config.yaml
train_examples: 203450
widths: [96, 192, 288, 384]
beta1: 0.95
l1_shrink: 0.03
Rows from block 7, named by matrix and row number. Each number is 500 + 50 x the weight over its row's rms, rounded and kept within 0 to 999. All counts start at 0. Numbers have three digits each. After the name is the row's rms in percent of the matrix's.
# convs0: reduce pointwise conv (model.mid.1.convs.0.weight, 192x384x1x1), inputs 0-63
convs0.0 083:499484500502498490498501487497519500519498500491502502514502500502491503486506500500504500498500500508491479503500494500484486496500498498496512500461500504537501499507500500502499515495504501
convs0.1 107:460455525504497490473546373502544394518502477515494432144501511512501502500524512506497487543498484495424545496506500499482500481492544534501342507429461546505537431495471510500431503493501526
convs0.2 110:499498511502501518467437499496667502775446502491512476511501532469496483484489490488448491474490500502489461470513497496502452494481538507499574504519527614553551503576484559334491494442539494
convs0.3 104:506475423502501498500499490598497502512506485565500593495537500494504503502473498494500477488503499502507632505500502399548487404450509518489500486501457493502501515500529511571787501499441499
convs0.4 094:499502510541502517481507482510533497567479505499521495494494549502501501532482462501518500821500474453494490755503517490498561554500514501497513500541503474483454478587481500492497520525545512
convs0.5 087:502498499416476496532491499436490427496489552532499525515506495501500461501574446501361523463467497521473512526500501513527495490497540500506484513491492501552508484341500499515531500501500466
convs0.6 109:500500508488491490593501500542494498414515499490500496518477457488499497509512500509502510502577503487502497504506377501471507518500514497457577478598495502482546490501436500520457535500503501
convs0.7 117:500479515498566539508463501512671488488519460494486510485498503500500499494515499463499516510585488507496520522518496504492500488499587474494550506504552476386849515426457494495510503502477488
convs0.8 118:497592442518483538477495538479500511521486478496499328502477513495502507500502493450504528472499522497489579488463519492532510524533516501430511508499495511531497497507446507493497508485501061
convs0.9 086:457430530500489494523523517550517481481499525369493497686495503492464501499507612483497496526512503579485460500501362523529476366483562501499495507508619515502504511508500500495509492499489501
convs0.10 119:495493437493523496492456473559495601505606529502497542500477542517501490500517493535484503555491498509450494455495493513500536491504527496534280518495492493466614551483501556551393615380497500
convs0.11 077:494531475473503507459494500500428496503488500531421506500504504490484504486493506505490515492639524491457578493483500499474496436401499501500450501547483428499496510514497489498474497488412567
convs0.12 098:474526562550494504543509497522529499499504505468500498500500485344508501500501454500506499478465506479501524498519549703534482500501500488500489500482587496495561459503423503505485456500490485
convs0.13 106:500412491493523528500495511516504491536502443468495560638501479496475492501523502477492494520531501504518556347505391583801485484493582496492544496498678573417514490493496488547497499443481481
convs0.14 084:503490499359485455448496495500513473465485453500501503501502552506513514500614501496520522497526504526490451487475570526533482557500502532509531507503529322506000535541691485520445495549502460
convs0.15 080:488467493500518500526501503501495500498501785560500422498499498555497498502494501509505493537513496492476500500510503505511485494480495494500492501500444500511493493500452912495668501505500502
convs0.16 064:499460330494517479501519488506502537500390519552505341351503500466500502499505482521508497499505532543750502527508507499490475492488510503477518498501509532511400499495572499500502591500499502
convs0.17 093:500462469518527582507497563511482431499501499498516499580482492501496503440364498510493500466523488502505500452501667540504498503499493500500497502458499480561420499499512501511214501522527408
convs0.18 090:502490557501498501495493491517549488498473452463502520488502503428523496501500476501511518513517467351504439502498299503497496438472499514496491499435491475496424523499498500499505500508475489
convs0.19 099:511392501512530490500498491481575498498502377520473600518500496502520476499527531500492520503583500504464428501511510522528395562592619500500422520499498506515507526502482519546535507506497500
convs0.20 083:494496504566478505449500505561497500438544497521549485503484484430559436557559496499560531569500511500573513525556469569519540403521511429537490498530565508501499494590466492497489482494500498
convs0.21 115:510426482499485501481524511528497497502491531497490494522465520570501473501504558481506490517558493459507499512496526500582400547500510501495502500497490504499627505434547500460462467497499473
convs0.22 085:498502192500500509500500490478499441519501500496493556518498477477500500509503568498500494465542506504501492498500481499524488553440510500502496496498497498479502501487472500500599501501499227
convs0.23 074:497546488503528508476480585493488375493503479488539446349592507499501515501671498504540496482549501607564525518502499523497529493499512520500497499501499499512495484500461501666505491517497623
convs0.24 100:500494495499497499525459502513515500546500577502507533505500501507500504501494508502480497499509529490491494505500091494491507479361500500491498500547557500483507473498486500507462500492490493
convs0.25 078:498502489453501522492544509596477486541522538575504479624502502538552485496499444499497476545506502490512497499500630514443568508514523517500407502539523475481439515491510496527500600469495499
convs0.26 115:501507451470553456507507502621490587506557496512519497506499509484495533495497496481506501486486494496500499503490500463514618472505485499494494558499501475577500497520509464513498500578503551
convs0.27 106:512503405472495499518509446378499531526499484502501478444501568458500499501496504485630517496468489479449499504513487499513454512537486461449485475490312476526582559504483500490512495485496500
convs0.28 064:497477509497499616474493508205500500473500497523545490518500461486506511519614336515497506504496484461501529500503510500434496501503504500504521505501498478494508506507474505498497500484500488
convs0.29 126:495498999490500500505531457516496502521533503517499484500503500500513498498481520507519499521489501501604529476494495489519500448471502520480507500508501442523498497545518514491499491506477500
convs0.30 118:493413505500509472504495483500500501496494501508521508428496212521500520499499479474483514499511461463408496503499577487505517409512502488493477503498509553537503611484515500502502504525496521
convs0.31 085:503473509500499509447503499497516499497509475527461505499496529629492499499393491492493478574501510525529512538489475506454477592494499499643488472478492499494513506471491500464508470470450491
convs0.32 100:500497556527517501506505503497519513495500541496497482501496498500501511500507523500490502501500498504482498487500526498496466500495403481501524511500557576500500497487500492502500500490496490
convs0.33 122:513480500499493500516501494499492500501476494495497504502499482518507500499503499491505501502536500500578500513500497500463494290494500500502494500500495497497492494498498500518587501500498499
convs0.34 078:383634622476339499483574415501488443419507654484503557458500527502501502496480566490487458603483524496385495503495501504499491523482500506504517500540504507501511474524435491499550564474533481
convs0.35 074:441507507526556510498510499551448518290498372495503506492503508516482520521471515459521499554446496490491503426513498509356497420518546509701477499499513477477500526499501360500511502626494500
convs0.36 098:500505495500448486504500482500503489503501500502502503460500500521500507522499500497497500499502502506500494491582500551500500510510519474500486506505500497491500499488498500511500500522494502
convs0.37 082:499506558455501499503502506520489546468421510512500512501497545523496501501501550482480517445485515563500480498469468503446508515453495462518479551544499497500396606383444486591665500483505506
convs0.38 064:494500514577509496499501498551525476502508496490498464436498514501471500499532498519515434510491504500630501498503502507497501534499450510500421510500634498503498500511503500443426469517533436
convs0.39 115:499480470547507505535508512430510508536489493500491536500477518504483490499568492497496501487500505500549512518502499477512516554503494493499504502470508513501500494517502500525501500573511496
convs0.40 093:481559527724474543478547424587499505526493459483499507528502474672500529496452510518502500559466501566536429531493492484447478556500561501546463489501485500501472490495485500501501497503458637
convs0.41 041:534503377504501478451488499507494470621532502517465397505501491532484502500500498499536496535488507508477454572503431496473489510497460498499500496506319499500505496500488511499499496499497500
convs0.42 078:479486650482498483544437530510554492500510487502402422453505504499501508542651463502504489491525497457559509506501521504502504500536463527510458524454734500487514480519499500506529499522561585
convs0.43 104:463501495495479500497496496507503500499505433527504638508506437495496516500497487517500493474497500494491498498496393505531499535495502500408493500591503532428387367514532543506501500506526500
convs0.44 077:481496749408481509563511503466541490506492455502497506537503443433564510497507536492413506496469503482502386487499529507448485498525533454568503499566600455518612500485560501497502497495507661
convs0.45 122:501534475522508594334506567616482546521504541500541495582501352502531583494505607506522497517387498509343621504532523471500481500487529479500513500518522499586528502500504505509472527576509501
convs0.46 087:501508631503499463383530500551499502548461728494442387498499569598499498508556469461493473506502457506248528512547642500519546390505518558491518500511445497537491521495416521458506499509501527
convs0.47 117:500454514611490500513492537506523535486637500501498501517469511593455551686538542504504502600501499508377496511504393489578496702540495487539434505498519504521502520428501550499635502494545490
convs0.48 126:496489463386451491495326500508500515498514494647499512500493482499521344514516519499481503503533509490492541559500500517535494501499504518498494473500506458470410519500546500498480468479468501
convs0.49 103:503497508501510499500500499503500502511501500501512505408500501503505501501529501501506501517485498499501456499502501479443505500502486501527507499500500501498495524499504499500500501498502505
convs0.50 073:500488485495526477500492508498498504493549478532500494499500472497499499516498497501500525495505467504488515502506519523542502428500511500505475502503494505760498495495472501557500499503488508
convs0.51 089:537503500492552499545512596545518488503422503494523480525493503493545433483390513500507536496486502500344536637500556448522499503509494508490499500493492461470670501500499500438499512479497499
convs0.52 115:501502505473499496532511417245413500507490483469503287518500507425526511501500491518465518469537500500479491508337502509536430502473514541478509501522506501484504500449535500497326499438510504
convs0.53 104:476516354536514570408498507500565178596537499520469497611493415489525506495508505536499500505507501495499500495536534502467502512490536525455558518517496499509508481478500496501488505525495489
convs0.54 142:490521501498504498502819591494505541502501486494500495532500463477463501502499498499495501500497506495491520498491474507499502465472508365491500502501493495500510500500445289488479318647493504
convs0.55 094:502502467544495542501500506629503496472481524460502500499402498503500499494468499495502496525500500533488526518488491500496493491500517482520496498511500500497496510524465501500502496495500501
convs0.56 081:499510510500500501498500472499507473493499493503487450469500547520509501497430489500500524507495499519507479575485582517500473510493499495492498500381506500521485498532503499499497484536281508
convs0.57 089:479544477482464488474498520482497518557460496501500498505461466527486492520516498500497556537510501503514598469522430508574526480535497511453397503519490499497459512501429498523456107500584487
convs0.58 089:489581534518558456477545503507494334505533503476468494458504351493501501512569520500489441639499501498489500480500523507605470489515511504501381500501507755521500489476482499500630510501502468
convs0.59 090:474470568531497499413521507685495498492505470490501531500445555468468574522501377502487515523500500503472510438530480488501449307507490504503451499500492499487477498494500517478561496461502511
convs0.60 101:498500418516581536498494504497501428502500547423522501539298469495501494482507500485495473501507495496504501490513486518555522496500501521504629497530511515539509485490503504499480499446490371
convs0.61 078:489513751477577501479482536447491491502478478453490404497487473472611500496504574505499483488492502475575541533520700519473517475508498492504192496486500499646416494495517501565491516470513490
convs0.62 085:549499477500523427495506502485464500502500540534529412528501492493501500499487488500503501406791500482511504496660500479491424494505422500502498504505503494501500500500479530492501500505501501
convs0.63 101:506467454499505500533510620507452500496431495501509500526460517587535495488468500500501501486500519498510498497510444491507505571489503503488502500499387495500558503392500502503282430502494500
convs0.64 129:502510361496515497732500410501596606501500557475503729516500607400542487496473453504502507493526571500493479379498481473437506497523386506489490500489500460478502490513500834526459499388508517
convs0.65 081:508515509502511497503498467520535532489542539425509491528420495472487500498575560491497509546504463575550631467505496499509487498486520506483500511492529478501509494497481494501533500457443498
convs0.66 088:501501510500500493497488498508494500499500531492485499498510498500491501500563514500507500490489498500518499498510477499541504500496498499498387495486499513505167502510497500500793497472503500
convs0.67 088:500561472553489453508508557471499483503498462477790503301500232508502505512502503501489473505480482497500518503507477362531491501523469528505496505501506492501446500466555500506525576496401499
convs0.68 053:499546544468483409518500438460487475545416495481493408421484460532500492500550499504499500515627551527503506509498484555481501474601520500521486477500500448493522478455355494485476504500484482
convs0.69 068:500125430497505497515497502451464492501436483521496247519500503509500484488430523503497500476487501510514372502498500506503501369503461567499501475505483513502415546431648495501501500474500496
convs0.70 130:503500502496407480520494503569423523533506503407487456495506513517501497498496494534504497480510501478526776493503501498408518538542523495493503462503554436508572501519501512501431388515530508
convs0.71 096:500490419513496500472503553715462459494494473557508622453522548499496480498446499506333439573501528502506481508507446519697456495480487505500482487533545613507454503500501499506500498448508488
convs0.72 104:461543538505570503556500482621486490505493496499486410512459500506505502512494508504472501386499508516502562546509502414757504429488504508495480508498544468473539419500502501476504471494518447
convs0.73 135:502505475463372509436483521472512427507502480483498487506501492502566477478497495520477499453501499506444478318492495495574659496494493515504509501500496507510489499498513500494171434477497564
convs0.74 110:496499478464510442503502459490475435497478500500505436426499494532379335224500507476501505502485495500414536433493501500501471560545499500498515460530403511502324518499544502414501496484501499
convs0.75 096:495513506485522501495482495543453499491507500605496604402499510490499499504344511500499505480458509494518572518561596500529497491493487499505504488498494497500508500500605502507489502501481469
convs0.76 061:502506505493549502490504521506446497498517506555500500586527503500496500501501487501506500535517504493478517507509467476617493500472500500513491476503508506500500500477465519501519502500530527
convs0.77 104:504511513492537444499501398450500462501500481494534504499493544514500452486500500486540500471501500502521527454476434465546500474495448458497482499528494492756436531528500479503494502503504501
convs0.78 088:513548496512500472571504510505518492467501498525499476481501495478519497482862484510499491496527501461523494494506621501382541519499455509373534506502537457511392501504501505515486481565504458
convs0.79 091:501254502493468309500511490629559504508576490471516497502500451473500495561482489506496504508502503498514404504497515500501484506541597492500481500409508499499618500547526443525500515488484522
convs0.80 114:582494598501493480495509416504497561491496518505535492488501541475513508496502440540548500487499485499508532607488498499390505500501466510511442515492511509494434498523496509555133474512561510
convs0.81 111:386556480502503497490495505505501553498501506499489077477511486503499501504470494469541432416498474494496539276510489501457472521500508495499491506480498517448793479490515501498497499495484511
convs0.82 088:487501460500524465498503385528515375498498483506503499386501501490498494500483500500499504500573501501500496386500497499502504500482496499498504500500481502494488498497496502500500583500498337
convs0.83 089:501494490509512468475489494487500476500503515514495513489495498496504521501500501507500504542579472500506489547517493411580497530494298453526467500497590499558498462490600500488502528453493500
convs0.84 059:437509497423502427540494501581477501500619516500500505427438518607508520400455497501500494508471500500494459514500500499516501520462480454539452499435468484501499493502498507524500501584531495
convs0.85 086:503485494494500499505496499481433523503511555450513667496534521507479510524402496500500479490495537502558253423504369495633464494495484484535497504490648510507498502491490499511500484439498503
convs0.86 127:504492569495488495538477471542466504512488504523489606514500517501454500494498448498500497497542498519499513508513490488445507544502474497384505499470496504485530444501469509546502510500505501
convs0.87 135:471499489534519503540514465494497504500500501218504444547500502492499505500494500498488486500512497496518427234507530493561484475498503501483557492485598517512590485505517523501498497498489486
convs0.88 165:496499424497623500525528462509509644483501492493470575516500516502487502501285511501498502473436500505499508503538490508493496433506492479482497507482500478472541498498456502500500488506503495
convs0.89 101:495440504511484439496504454504533470485386490544500520514449500521405587398485521508515491495496496462474475300501505473496501486500500491515475533502500483481446487503532493501485500449512511
convs0.90 129:500577499511514502499503514557489485411531501495487499484526415562497515495479499525495508593496482512503442386497473511482502470508500493525496501500552493513499512497500507505529497479493500
convs0.91 074:502511476496501525543479500502507500499500500425501494498505502497500496495517502501497500464496532498499499462502492522493515500514500486502502457499552503502500528490475502502500499507504469
convs0.92 085:496485518493486496489477526516462506510564519372506485523487404466570503507478483492501494467492443499518485505491510609500505553457527481500484500501494519496498488491497463499493493496496499
convs0.93 090:504577518563520507740523477489496478449487598455500648514500528583487524498488415499497499411510487474530509500496508514499499567443495500740332500501501359523487498566606542528500519499503504
convs0.94 114:502469593443490570471500495501445472467526518497497527516500511590488434501500437504500507483495569500462505505483544511500532498542572503507477480513480489500472513496476500499527576559492498
convs0.95 067:497504499501508513506500502496503471522539496541498471329496476538487500500499499494532512535491500496494484499491503526412514480489493550500496499493500493484475494501500499500501500499557505
convs0.96 125:501510572480486493501476369505446511542613504433497513508496509501494359451499505508500496499606493501514684486444497506508538531520525499511479621545500554384474496549373487510650494488498484
convs0.97 115:490603500500509498500500430421554242502500491502507267371499499497464513517500491476519491500473488460497518498501490522521499536502493471500498500500419427439505501498473497488541500499493491
convs0.98 104:500470477501485587502500496452500416477500433461470693501578370382472512516501411495506488491247427542473548444496420548480488562500417231552499499498508497486506494505578506493500500446465484
convs0.99 146:501500491485502457499499567508474355502496999501497499496510522485471499497510513532498504498496496504498479436500497469510570493490511500492503507490500514480503485441465508499501511460493493
convs0.100 109:526495529486498502501500506522501497440535639491473496500499500501500502500498505518500501505581500542499488589500512501610494504491493533517500507502466500500501500500514500502503500503508502
convs0.101 100:503548511502506542483496372523457502516496499418486584574498498515496490474497469499430476515510345493449552399497440662490526503484506501520626502500486548495490497502491495502501514500501386
convs0.102 118:325503491524501533628503501538498509435500482501500503458503503504500494500494481502500457462510501501505497450501514464438509497449503510448505498492529510502506508517505509533812499490498519
convs0.103 104:499416500502404483510507509500549499873389465516514611514500500466491499500502417500498474565498512507495416493565441454478498476506498483454544510477501502502509498497457525539526898536507500
convs0.104 118:497468509508491508529496560495516500479449497485478471532483513489464486466566503458481507497501482565491509500470448508500511552469507460524518481500512515500502478532503503500522493522481512
convs0.105 110:486496500516486571571541345484500519461507511509509513505501482498502538494493493464351494549479510502472481531522490496548483538416506519509499502488501510525507507516530502460493500479515507
convs0.106 121:502502483524500564458508520425550522499493425335499449786500247497489489496530474517483493482502475509496505540513462500494498643500532500389545502542511574485721502559526482501523499515506494
convs0.107 083:500519530493509498502502495513486601538516507492500500447500424502492501324429472500505384519507503522453506498520465460497499425513413523502483496465500496492492499507513500496500499471477490
convs0.108 067:492491539601551495580500514339477314476500543481783507536447500503520481507634481518557512505484514493563479504497540482499491523519428472432494499499500457499491497547521500535500586453494478
convs0.109 108:496509484518506427478501421511481481507485501474507499490491522526502488500500453502500513500509501507202499564506518495485497591483497508497506500489500517498486498555498505499473504498470500
convs0.110 110:488495422456499478501476497513503624458487495370505518593499355531504536501513485605442504495496472501520431448500472529500509499505485516504443531500499439449507516503588551503501500488561494
convs0.111 091:493510565485533506499482427534499427474435869557509539485505624538506497500496448500495494372555496497559474495504487419522547520482465504496515496489501446492425425502221516502499499528513504
convs0.112 062:509482496500404535500500425499508507465502457527500500497514486500561443499520474502502505479641499514508500500501456481501627496510505505433521500465497505427503503514470501520725514477497501
convs0.113 088:501669490510746534499518568498505413499627472509488557486475498499500500477540502492478493427423499476456655536503529465498501500500500490509514499497512492485540496479495462500506503498498500
convs0.114 135:503502562506483543502503507490484498522542508500500501500500474545492510511501508497502489500493498501506507457521522505518500501501512500498502499480500499492509489483499496498500477561497502
convs0.115 122:502500487500509498431500504483499556500474476473504506480499515440501500499493498521499428520504525501483446518499494457423500496507455512498505483507396497449172508499571501502500500500487502
convs0.116 080:497508568508522506506476465488797503483573500501498554499497489360492500494563550506497533472477504498564509408500490469535543527454546497454496509500113473439500531496497501507310493488452503
convs0.117 122:497463410510511536494493591477601502500496469539500822566494498509523500507498440498510434516501502463438485455500535493508526509416500498523486501450443630498495496500501509579499501585550498
convs0.118 112:497735458500500456500491523499465500480495510544500492528500492489500506497488500500340511459521476504502497499500505501504519433509716500500499500503498499500511466496501513500844676485502499
convs0.119 117:539552423477500482479519501433467500500528508492501601465490463506501497504532467571497511493512575481445412462495502484509492520519511537480486498469436502487531491462744499461497494504510485
convs0.120 120:502554565519543678533541497502445509507662490498555492499507472499509499488499455480554498495514527482506546477499467470518509487527551460521514477503540457616498507515500499506498492509497527
convs0.121 082:314510487460514501468537639495477469448579531522521542484511416492502497575523506495497441501504482467549667527500556471605491495507497530491386484502506500502521444580499498514357500465473504
convs0.122 101:486436573508503513363370612574504534518620476493501389504496491436501449441503401481501512500568466485578726514523476484463489324509502470476737443503501497506500466451497434532511498506477503
convs0.123 092:521501502495496498476500330480500499484503386503513519514483479502496482500360499501500456636522499500490489506418496506500507432561450504499472501514543491468496510500502501496497475499455496
convs0.124 118:520471524481445586567478721514355505499691498506508410629500407494507495502496498497492462488498518519868500464522531496429470525500500501494470498552529485462586492500509502513494499565538500
convs0.125 131:505517563512506526648502450561516717509492515451496521449502460430544484513517470450546480488501499498522502449500494688482559430479510531499524496511625470580476531500501520522498506502489499
convs0.126 098:489492482511498525503491695501490483477501511499504500443499554448501478455344492479489502506493527499498515425526486511527497414469610504486528517469500505507538501476520507497504503499532497
convs0.127 074:491486500498500490500503508498502500482500494490491500470497488495459497511500517498501508497491501500475500555497499529513497500501489500505505510486500533498501499585486500500496501501527500
convs0.128 072:450486438476509450441486491513503523489508502504501516546499421503918497479478468497489509453501492407508446525531328454515490495502502526508462499477498551443477506448524504529476503494524590
convs0.129 096:495502478497489496486494507501407503485548517501491519476506550495511499542546498496495497501501500449548500499501501495501500487500416505499508500551439695495498501520499594827494478500524504
convs0.130 084:498503501494512506491516516458492559500490484485504484486496502538527493501497423504525501389502500481424500439566504585501518492479504505487530322496511442487613500502519504538499500477488502
convs0.131 052:550561497538486541500499500472500493509534503495480532514501455513504500496604501501500471499499537529510536509486497258475511494000503447525507482466501497441502495499471506500250499513502501
convs0.132 095:515573494604461455421562643416471500474622540603456500489615498408499481499473499502524447499505500492495682478441488483557496554499431549554481494350500482496499481498311486493585461499477500
convs0.133 114:508502418498520445500467466491501497541551487502498580491486623504483497498498502500502508505521463493455525479499470551294499670568492464539492502471506500495493491498495503550500491488556480
convs0.134 066:498700590483487548500487524535333500500458464485508467469514506521504499490500535491474474498504486489496499484507508525501521498517475500506499465504501492540401501500499497512518513497498500
convs0.135 089:513543516539538502504499510377516504503440525499487521492516447441458511500488527500359489492005490457490597500500529499464507500509510456506493506515552523494518501521631500480489498515500502
convs0.136 083:489500502479527509505541529460357475484603508486529500568513419508501503491448536506502511508505488488477498505468525492567471510500539504500479499494625511509520085493262497489500501502519513
convs0.137 080:493483551501543508510509500440530495512501484447500494599500468496490508501649497493593499499489496496516482555501503504532501494526592494503692501498547580516807494565497559500500500443489488
convs0.138 099:503341507458514451507465496533485490529549498498500493484500485537500536492500499478576538440423517511481687591531480500515501495501479500560501427503469507512321501492517498500489501501472500
convs0.139 135:500515555455487500508529505518522521535498501510517500499500505547507496473476511500506495521495502516474451476497482500490512503519499477499497501531500505509555497491522500500498504504580501
convs0.140 085:491529496511496532429479487533498494498511488502530688536505810503487482495503405499527517500578502484354498511378454486532552441483508504500615504490500500493399428491507499485470500503477501
convs0.141 090:465537516568500508493515501492483495454505511565500511422502500558510591496499496500501496498452510504492464498501500492500500463492500499500558487686474467501695468499500498549501501465531501
convs0.142 091:486497500448360482534500496508487501524484485565492486507489491498500501494545506500499496501537500504482523450500493533419485498547498492489495520500498493495515495501495499506462506502501496
convs0.143 095:499442500505500465434509555438522534496513517451500501504485498503502499492475492404513480465592500486499492505500465544515500453491497383494500499493501487468498515508490509484499498529500500
convs0.144 080:500502465454528453467518523437551497485494522511481505453468512502424506458468492499500580499504504493539509402529519494501485430553443500512493495501599573543374529458467418499543474500519480
convs0.145 087:503471471540556494455526500484506497499590501488495497548519401497497539501532498501500491267474503487571506503501515505533474499505550502501740503400569551526591464496492495501502477531491796
convs0.146 067:506477629499563455501528499505440503506614538500483479441487505511402500508498501495500507502429500463490499501500488499502497495493505491501460503499496546514506500513495493490503499500499498
convs0.147 072:505510493538483464494524461463498395524609491470497484374454378407504467496579488522513503500500547507520518499491566534489437461527570503532466500587535488498498519500451509545500499577458478
convs0.148 117:494271671510501501500499499498564579500541423479482515525517493500501497516507404494492475491506505495500508512503532517496498489512501498500510503493553519501502492501490495566490489459492499
convs0.149 059:494561514513502509434506495437499520583521499499499528584511495500488501512377511497496503466457522508503542499472509496470483550603501500478609496544501512477486413536500502508502500508531489
convs0.150 139:501498493515562496496500620502496501504534487500479541501500494680511516501471582501498516528488493518526475503500531509513493613546529492500506430480500479367499500532482500501734500502269512
convs0.151 112:516501454570500500497503457427479500492492441506500519522495493499500453497532511479499498476568507500481485499501510502463445466516500500496504510500501507507446496474501501492655523503466505
convs0.152 106:587491464492493494481504519573492468508505494520478482515494499635494503495491501503499504503481516509446357461511449496480471486507503530514523496449493480507557513490506528487422500431499775
convs0.153 056:563465481529494476496519553442448225506501497498501453497497530501485510468453432530500485507500498532497503491500500522534472508495500500501500436470502496490409503500498503477401524494504508
convs0.154 097:496503415545494512489489475372450313487504503480500554509497511560562505469558445524443500355499512445457500512502488437508481340458500496499485500559481500500536523454510500461497410503497510
convs0.155 081:484499528446510510630505539463507337515498454503501501500499501482529501563498501537525556506467505522633503511496514500513505486500504500507536454504500413507500471499508500492500501501500501
convs0.156 124:524502500500499450495499499463509767488500606500486515496501497505500500500496501498336506490500500494355474515500503532507501494480518502500501492500442502499499513499497496717500495500500529
convs0.157 085:424499504509498477423396470499452502469450492571470499510496473501535501470430493503487500343502496455505691500530496482465435335484415542420520509459407409438427510457456506498493482508504516
convs0.158 130:503481298579550534497439581513532512483478497540469530429503499503503507502502490513501496566491499491520508500504529520614475428491516500484571544492501562514567533489509494530508513462479500
convs0.159 109:499517520499701543488500484501512496517491506427501573506478560513500500501431504501503490493472500422483680397500489507524503584518467503542608494517495509513494494501501503534492499501520476
convs0.160 110:476474506495512476508499444543508490499502490499513676551510474500500476500499495502508499474497485509494509468500494502517498570561524501526516499566488497507830263519572499706500509517486499
convs0.161 111:498522698503476487500509488479465396500487389500499502463501441500496498500498501499497511537500526480499495486507482502479515471500498487413490498580500501490496499500494495501499504463494503
convs0.162 111:505488501481479496498511547530506503504513497508509478575509483469500495493529587496507485537511467503354548550613558496468500476529578509501613501503500512488578497501123498501392500513492488
convs0.163 103:502370642500522555500500533496499520519474500463505519464501521611494500500470458524496503498490892504521502549408484478490502495500494497504499488504624424492525502596505506499491500519495497
convs0.164 103:525486488575510471456481509491471501501416523499531528532492508490382495498514500506492468526491478446515574502497496514646497612443543376483610506512615502527493431489511498521500507484424444
convs0.165 057:470506498509491500493505498504500515534501500493498499535496376497500500500453503477500482462560512499530493413499500579497530494509598496504495554481495502500500439500501496499467500567498483
convs0.166 073:487507505403615446539558563671486476491451514487499528500491537477504498498423502508531549523521575525576422499499531464532524442497406500517478518487501498575370501522510496470494506501476504
convs0.167 101:999499502492439507481500500519490489499525496499500499432498493492484500495504535500464517517501478497487503516561433500466472497522503492495512482483472527499481499491474498510490500458480501
convs0.168 102:386515526511448480501528517511459500514548532501505436505498476526491609498515495499494500480414497518518498504500502421513487512497504498549529499493599470476510505496473505543505503502556502
convs0.169 108:493433483499495488493501500442660483519151402488494421448501523505521496484399330502500493502497483501502532503500515525535500496514500505541505501518570481501512501478506496499346499501522499
convs0.170 156:620483500495452521496500479500526614501458465494495497215500481416502478498501507496501504501499500492570488464501485501502501494500503499501469503510500503500390571497565497499402500502503538
convs0.171 110:512490505495498471502500499500496500415496478468500551539500510503358499500500496500501509500526501453475487491497491505495490395563434520487498488500500501501487500501464499557530399473505501
convs0.172 117:502500495484541500498500434499487500503544498461495504502472507497500500066464496520500458527498503489502499483500501503492529486500488490500396411516493504551463481520503495501500499480485500
convs0.173 070:502558502502528554380525520496512678524517460466491482496499511505500497498481180467505500498507487471480623501350502503407502510491572503456415497503502468510529501534500486546500493449509491
convs0.174 112:496507493508508443500473465480584681467500490505500502307474482405495498500366502520498510521503482500469529498454515346525505583481475470593553431482455469532501492559571501489500445505501500
convs0.175 102:500527499471502500500496472524499438502500512503518523505499513499499500576514510500498515467542509531527508499500512495587414566545535490508459487500530495500499499589443498478527501500501501
convs0.176 072:517449630480486508500502492467533444500391467469488508591496458479528516499583491461434443498545482484503555515521536477415540509501469506524490496510512517505471407516493489773510459439540500
convs0.177 067:505527504479494548486584489504528500479504413499503472456513517497502504489490491489500536489499492460727546485503525489601436364427482517529499506492501624502372488483499497498489521511487497
convs0.178 088:500523601536566520497533486523496498529506501571500570514490509483477502494436500492492509545501500500498471499500504521429501433513475524493494506542524547503507502474257501573500497490498500
convs0.179 107:494654539579499540495514767502442457498501476469538620512496560465437511508529500501496606498527493524691508505507464500519491501490500508495484498498511496458502513482507501506367505496497531
convs0.180 117:633514510484499522504562520613544673486428499511538198496532556492533502496500501504538501521500512500530529425490499514518525563503468491470495514499464494526414553488523490505500499499511544
convs0.181 068:497520500447512498540498484561502474481501485501314501498501307612517538497502512493501478495470506465493492504502441480584507524548537502525697518484477410510497501500631501481500500470564502
convs0.182 078:500498433524502488392500518495533488528400467500498515477502570508497499481503486478500500493504474500501462500500480577478501504516500480484480501477555466561483490500617493500491500440445496
convs0.183 099:504489501495509508553560373620472807386503549503505517513433504625516501510457499496505523447470491471512496561535427498530498405500699589512509500474502481507452536484522500490443498499502513
convs0.184 128:489498489509515490488495512532501497495509491480517494500502497501513500536483524518501502489535500502503478492510507498697501497497462490505475496497500468513520500539501499443503500495506514
convs0.185 108:502406465503508516484512550501502502502701512498529500462499526483511500499495500500496474504505525474517456513513387502500494500493507510497445505526460525498496515496500649523500500526491498
convs0.186 105:501535501536396466532514495483499464475500541501499359485493617485502510495514504518491482498446499497489513456505424564459490495646502517516460496610498501457499511528502502493495492442489503
convs0.187 132:499500498582523545478505511514501424479524560465494448697500470500488489497563438505502508486573500515515424682501470524500496500455510498560581500489526491499662503510500537465500474447585452
convs0.188 104:506580441444483557536529374582462607528506550534528557510494509517550492503500415505501469491500496523502499513496455504497476508501497504478571495499280508471442485500476495512503499502521501
convs0.189 098:499459500509480531524460460496631534481439467419501505532500472472499500511504509500500619502567495501460499674477501499552427482491499506497496535488504501527475504498429500439515496491501266
convs0.190 098:500503457474475388503499499583522483504475452274500574478499506498487497509507503495502535498500492505596509498500500535499487499502500464504501501478499505462504599498501505500487500496502492
convs0.191 077:505542497447516513301665563500272533508568487434585486410499521578207520500491499428482511500486507493540530497542541501477501556486485491473443534505499474501440553539505529515500500507555503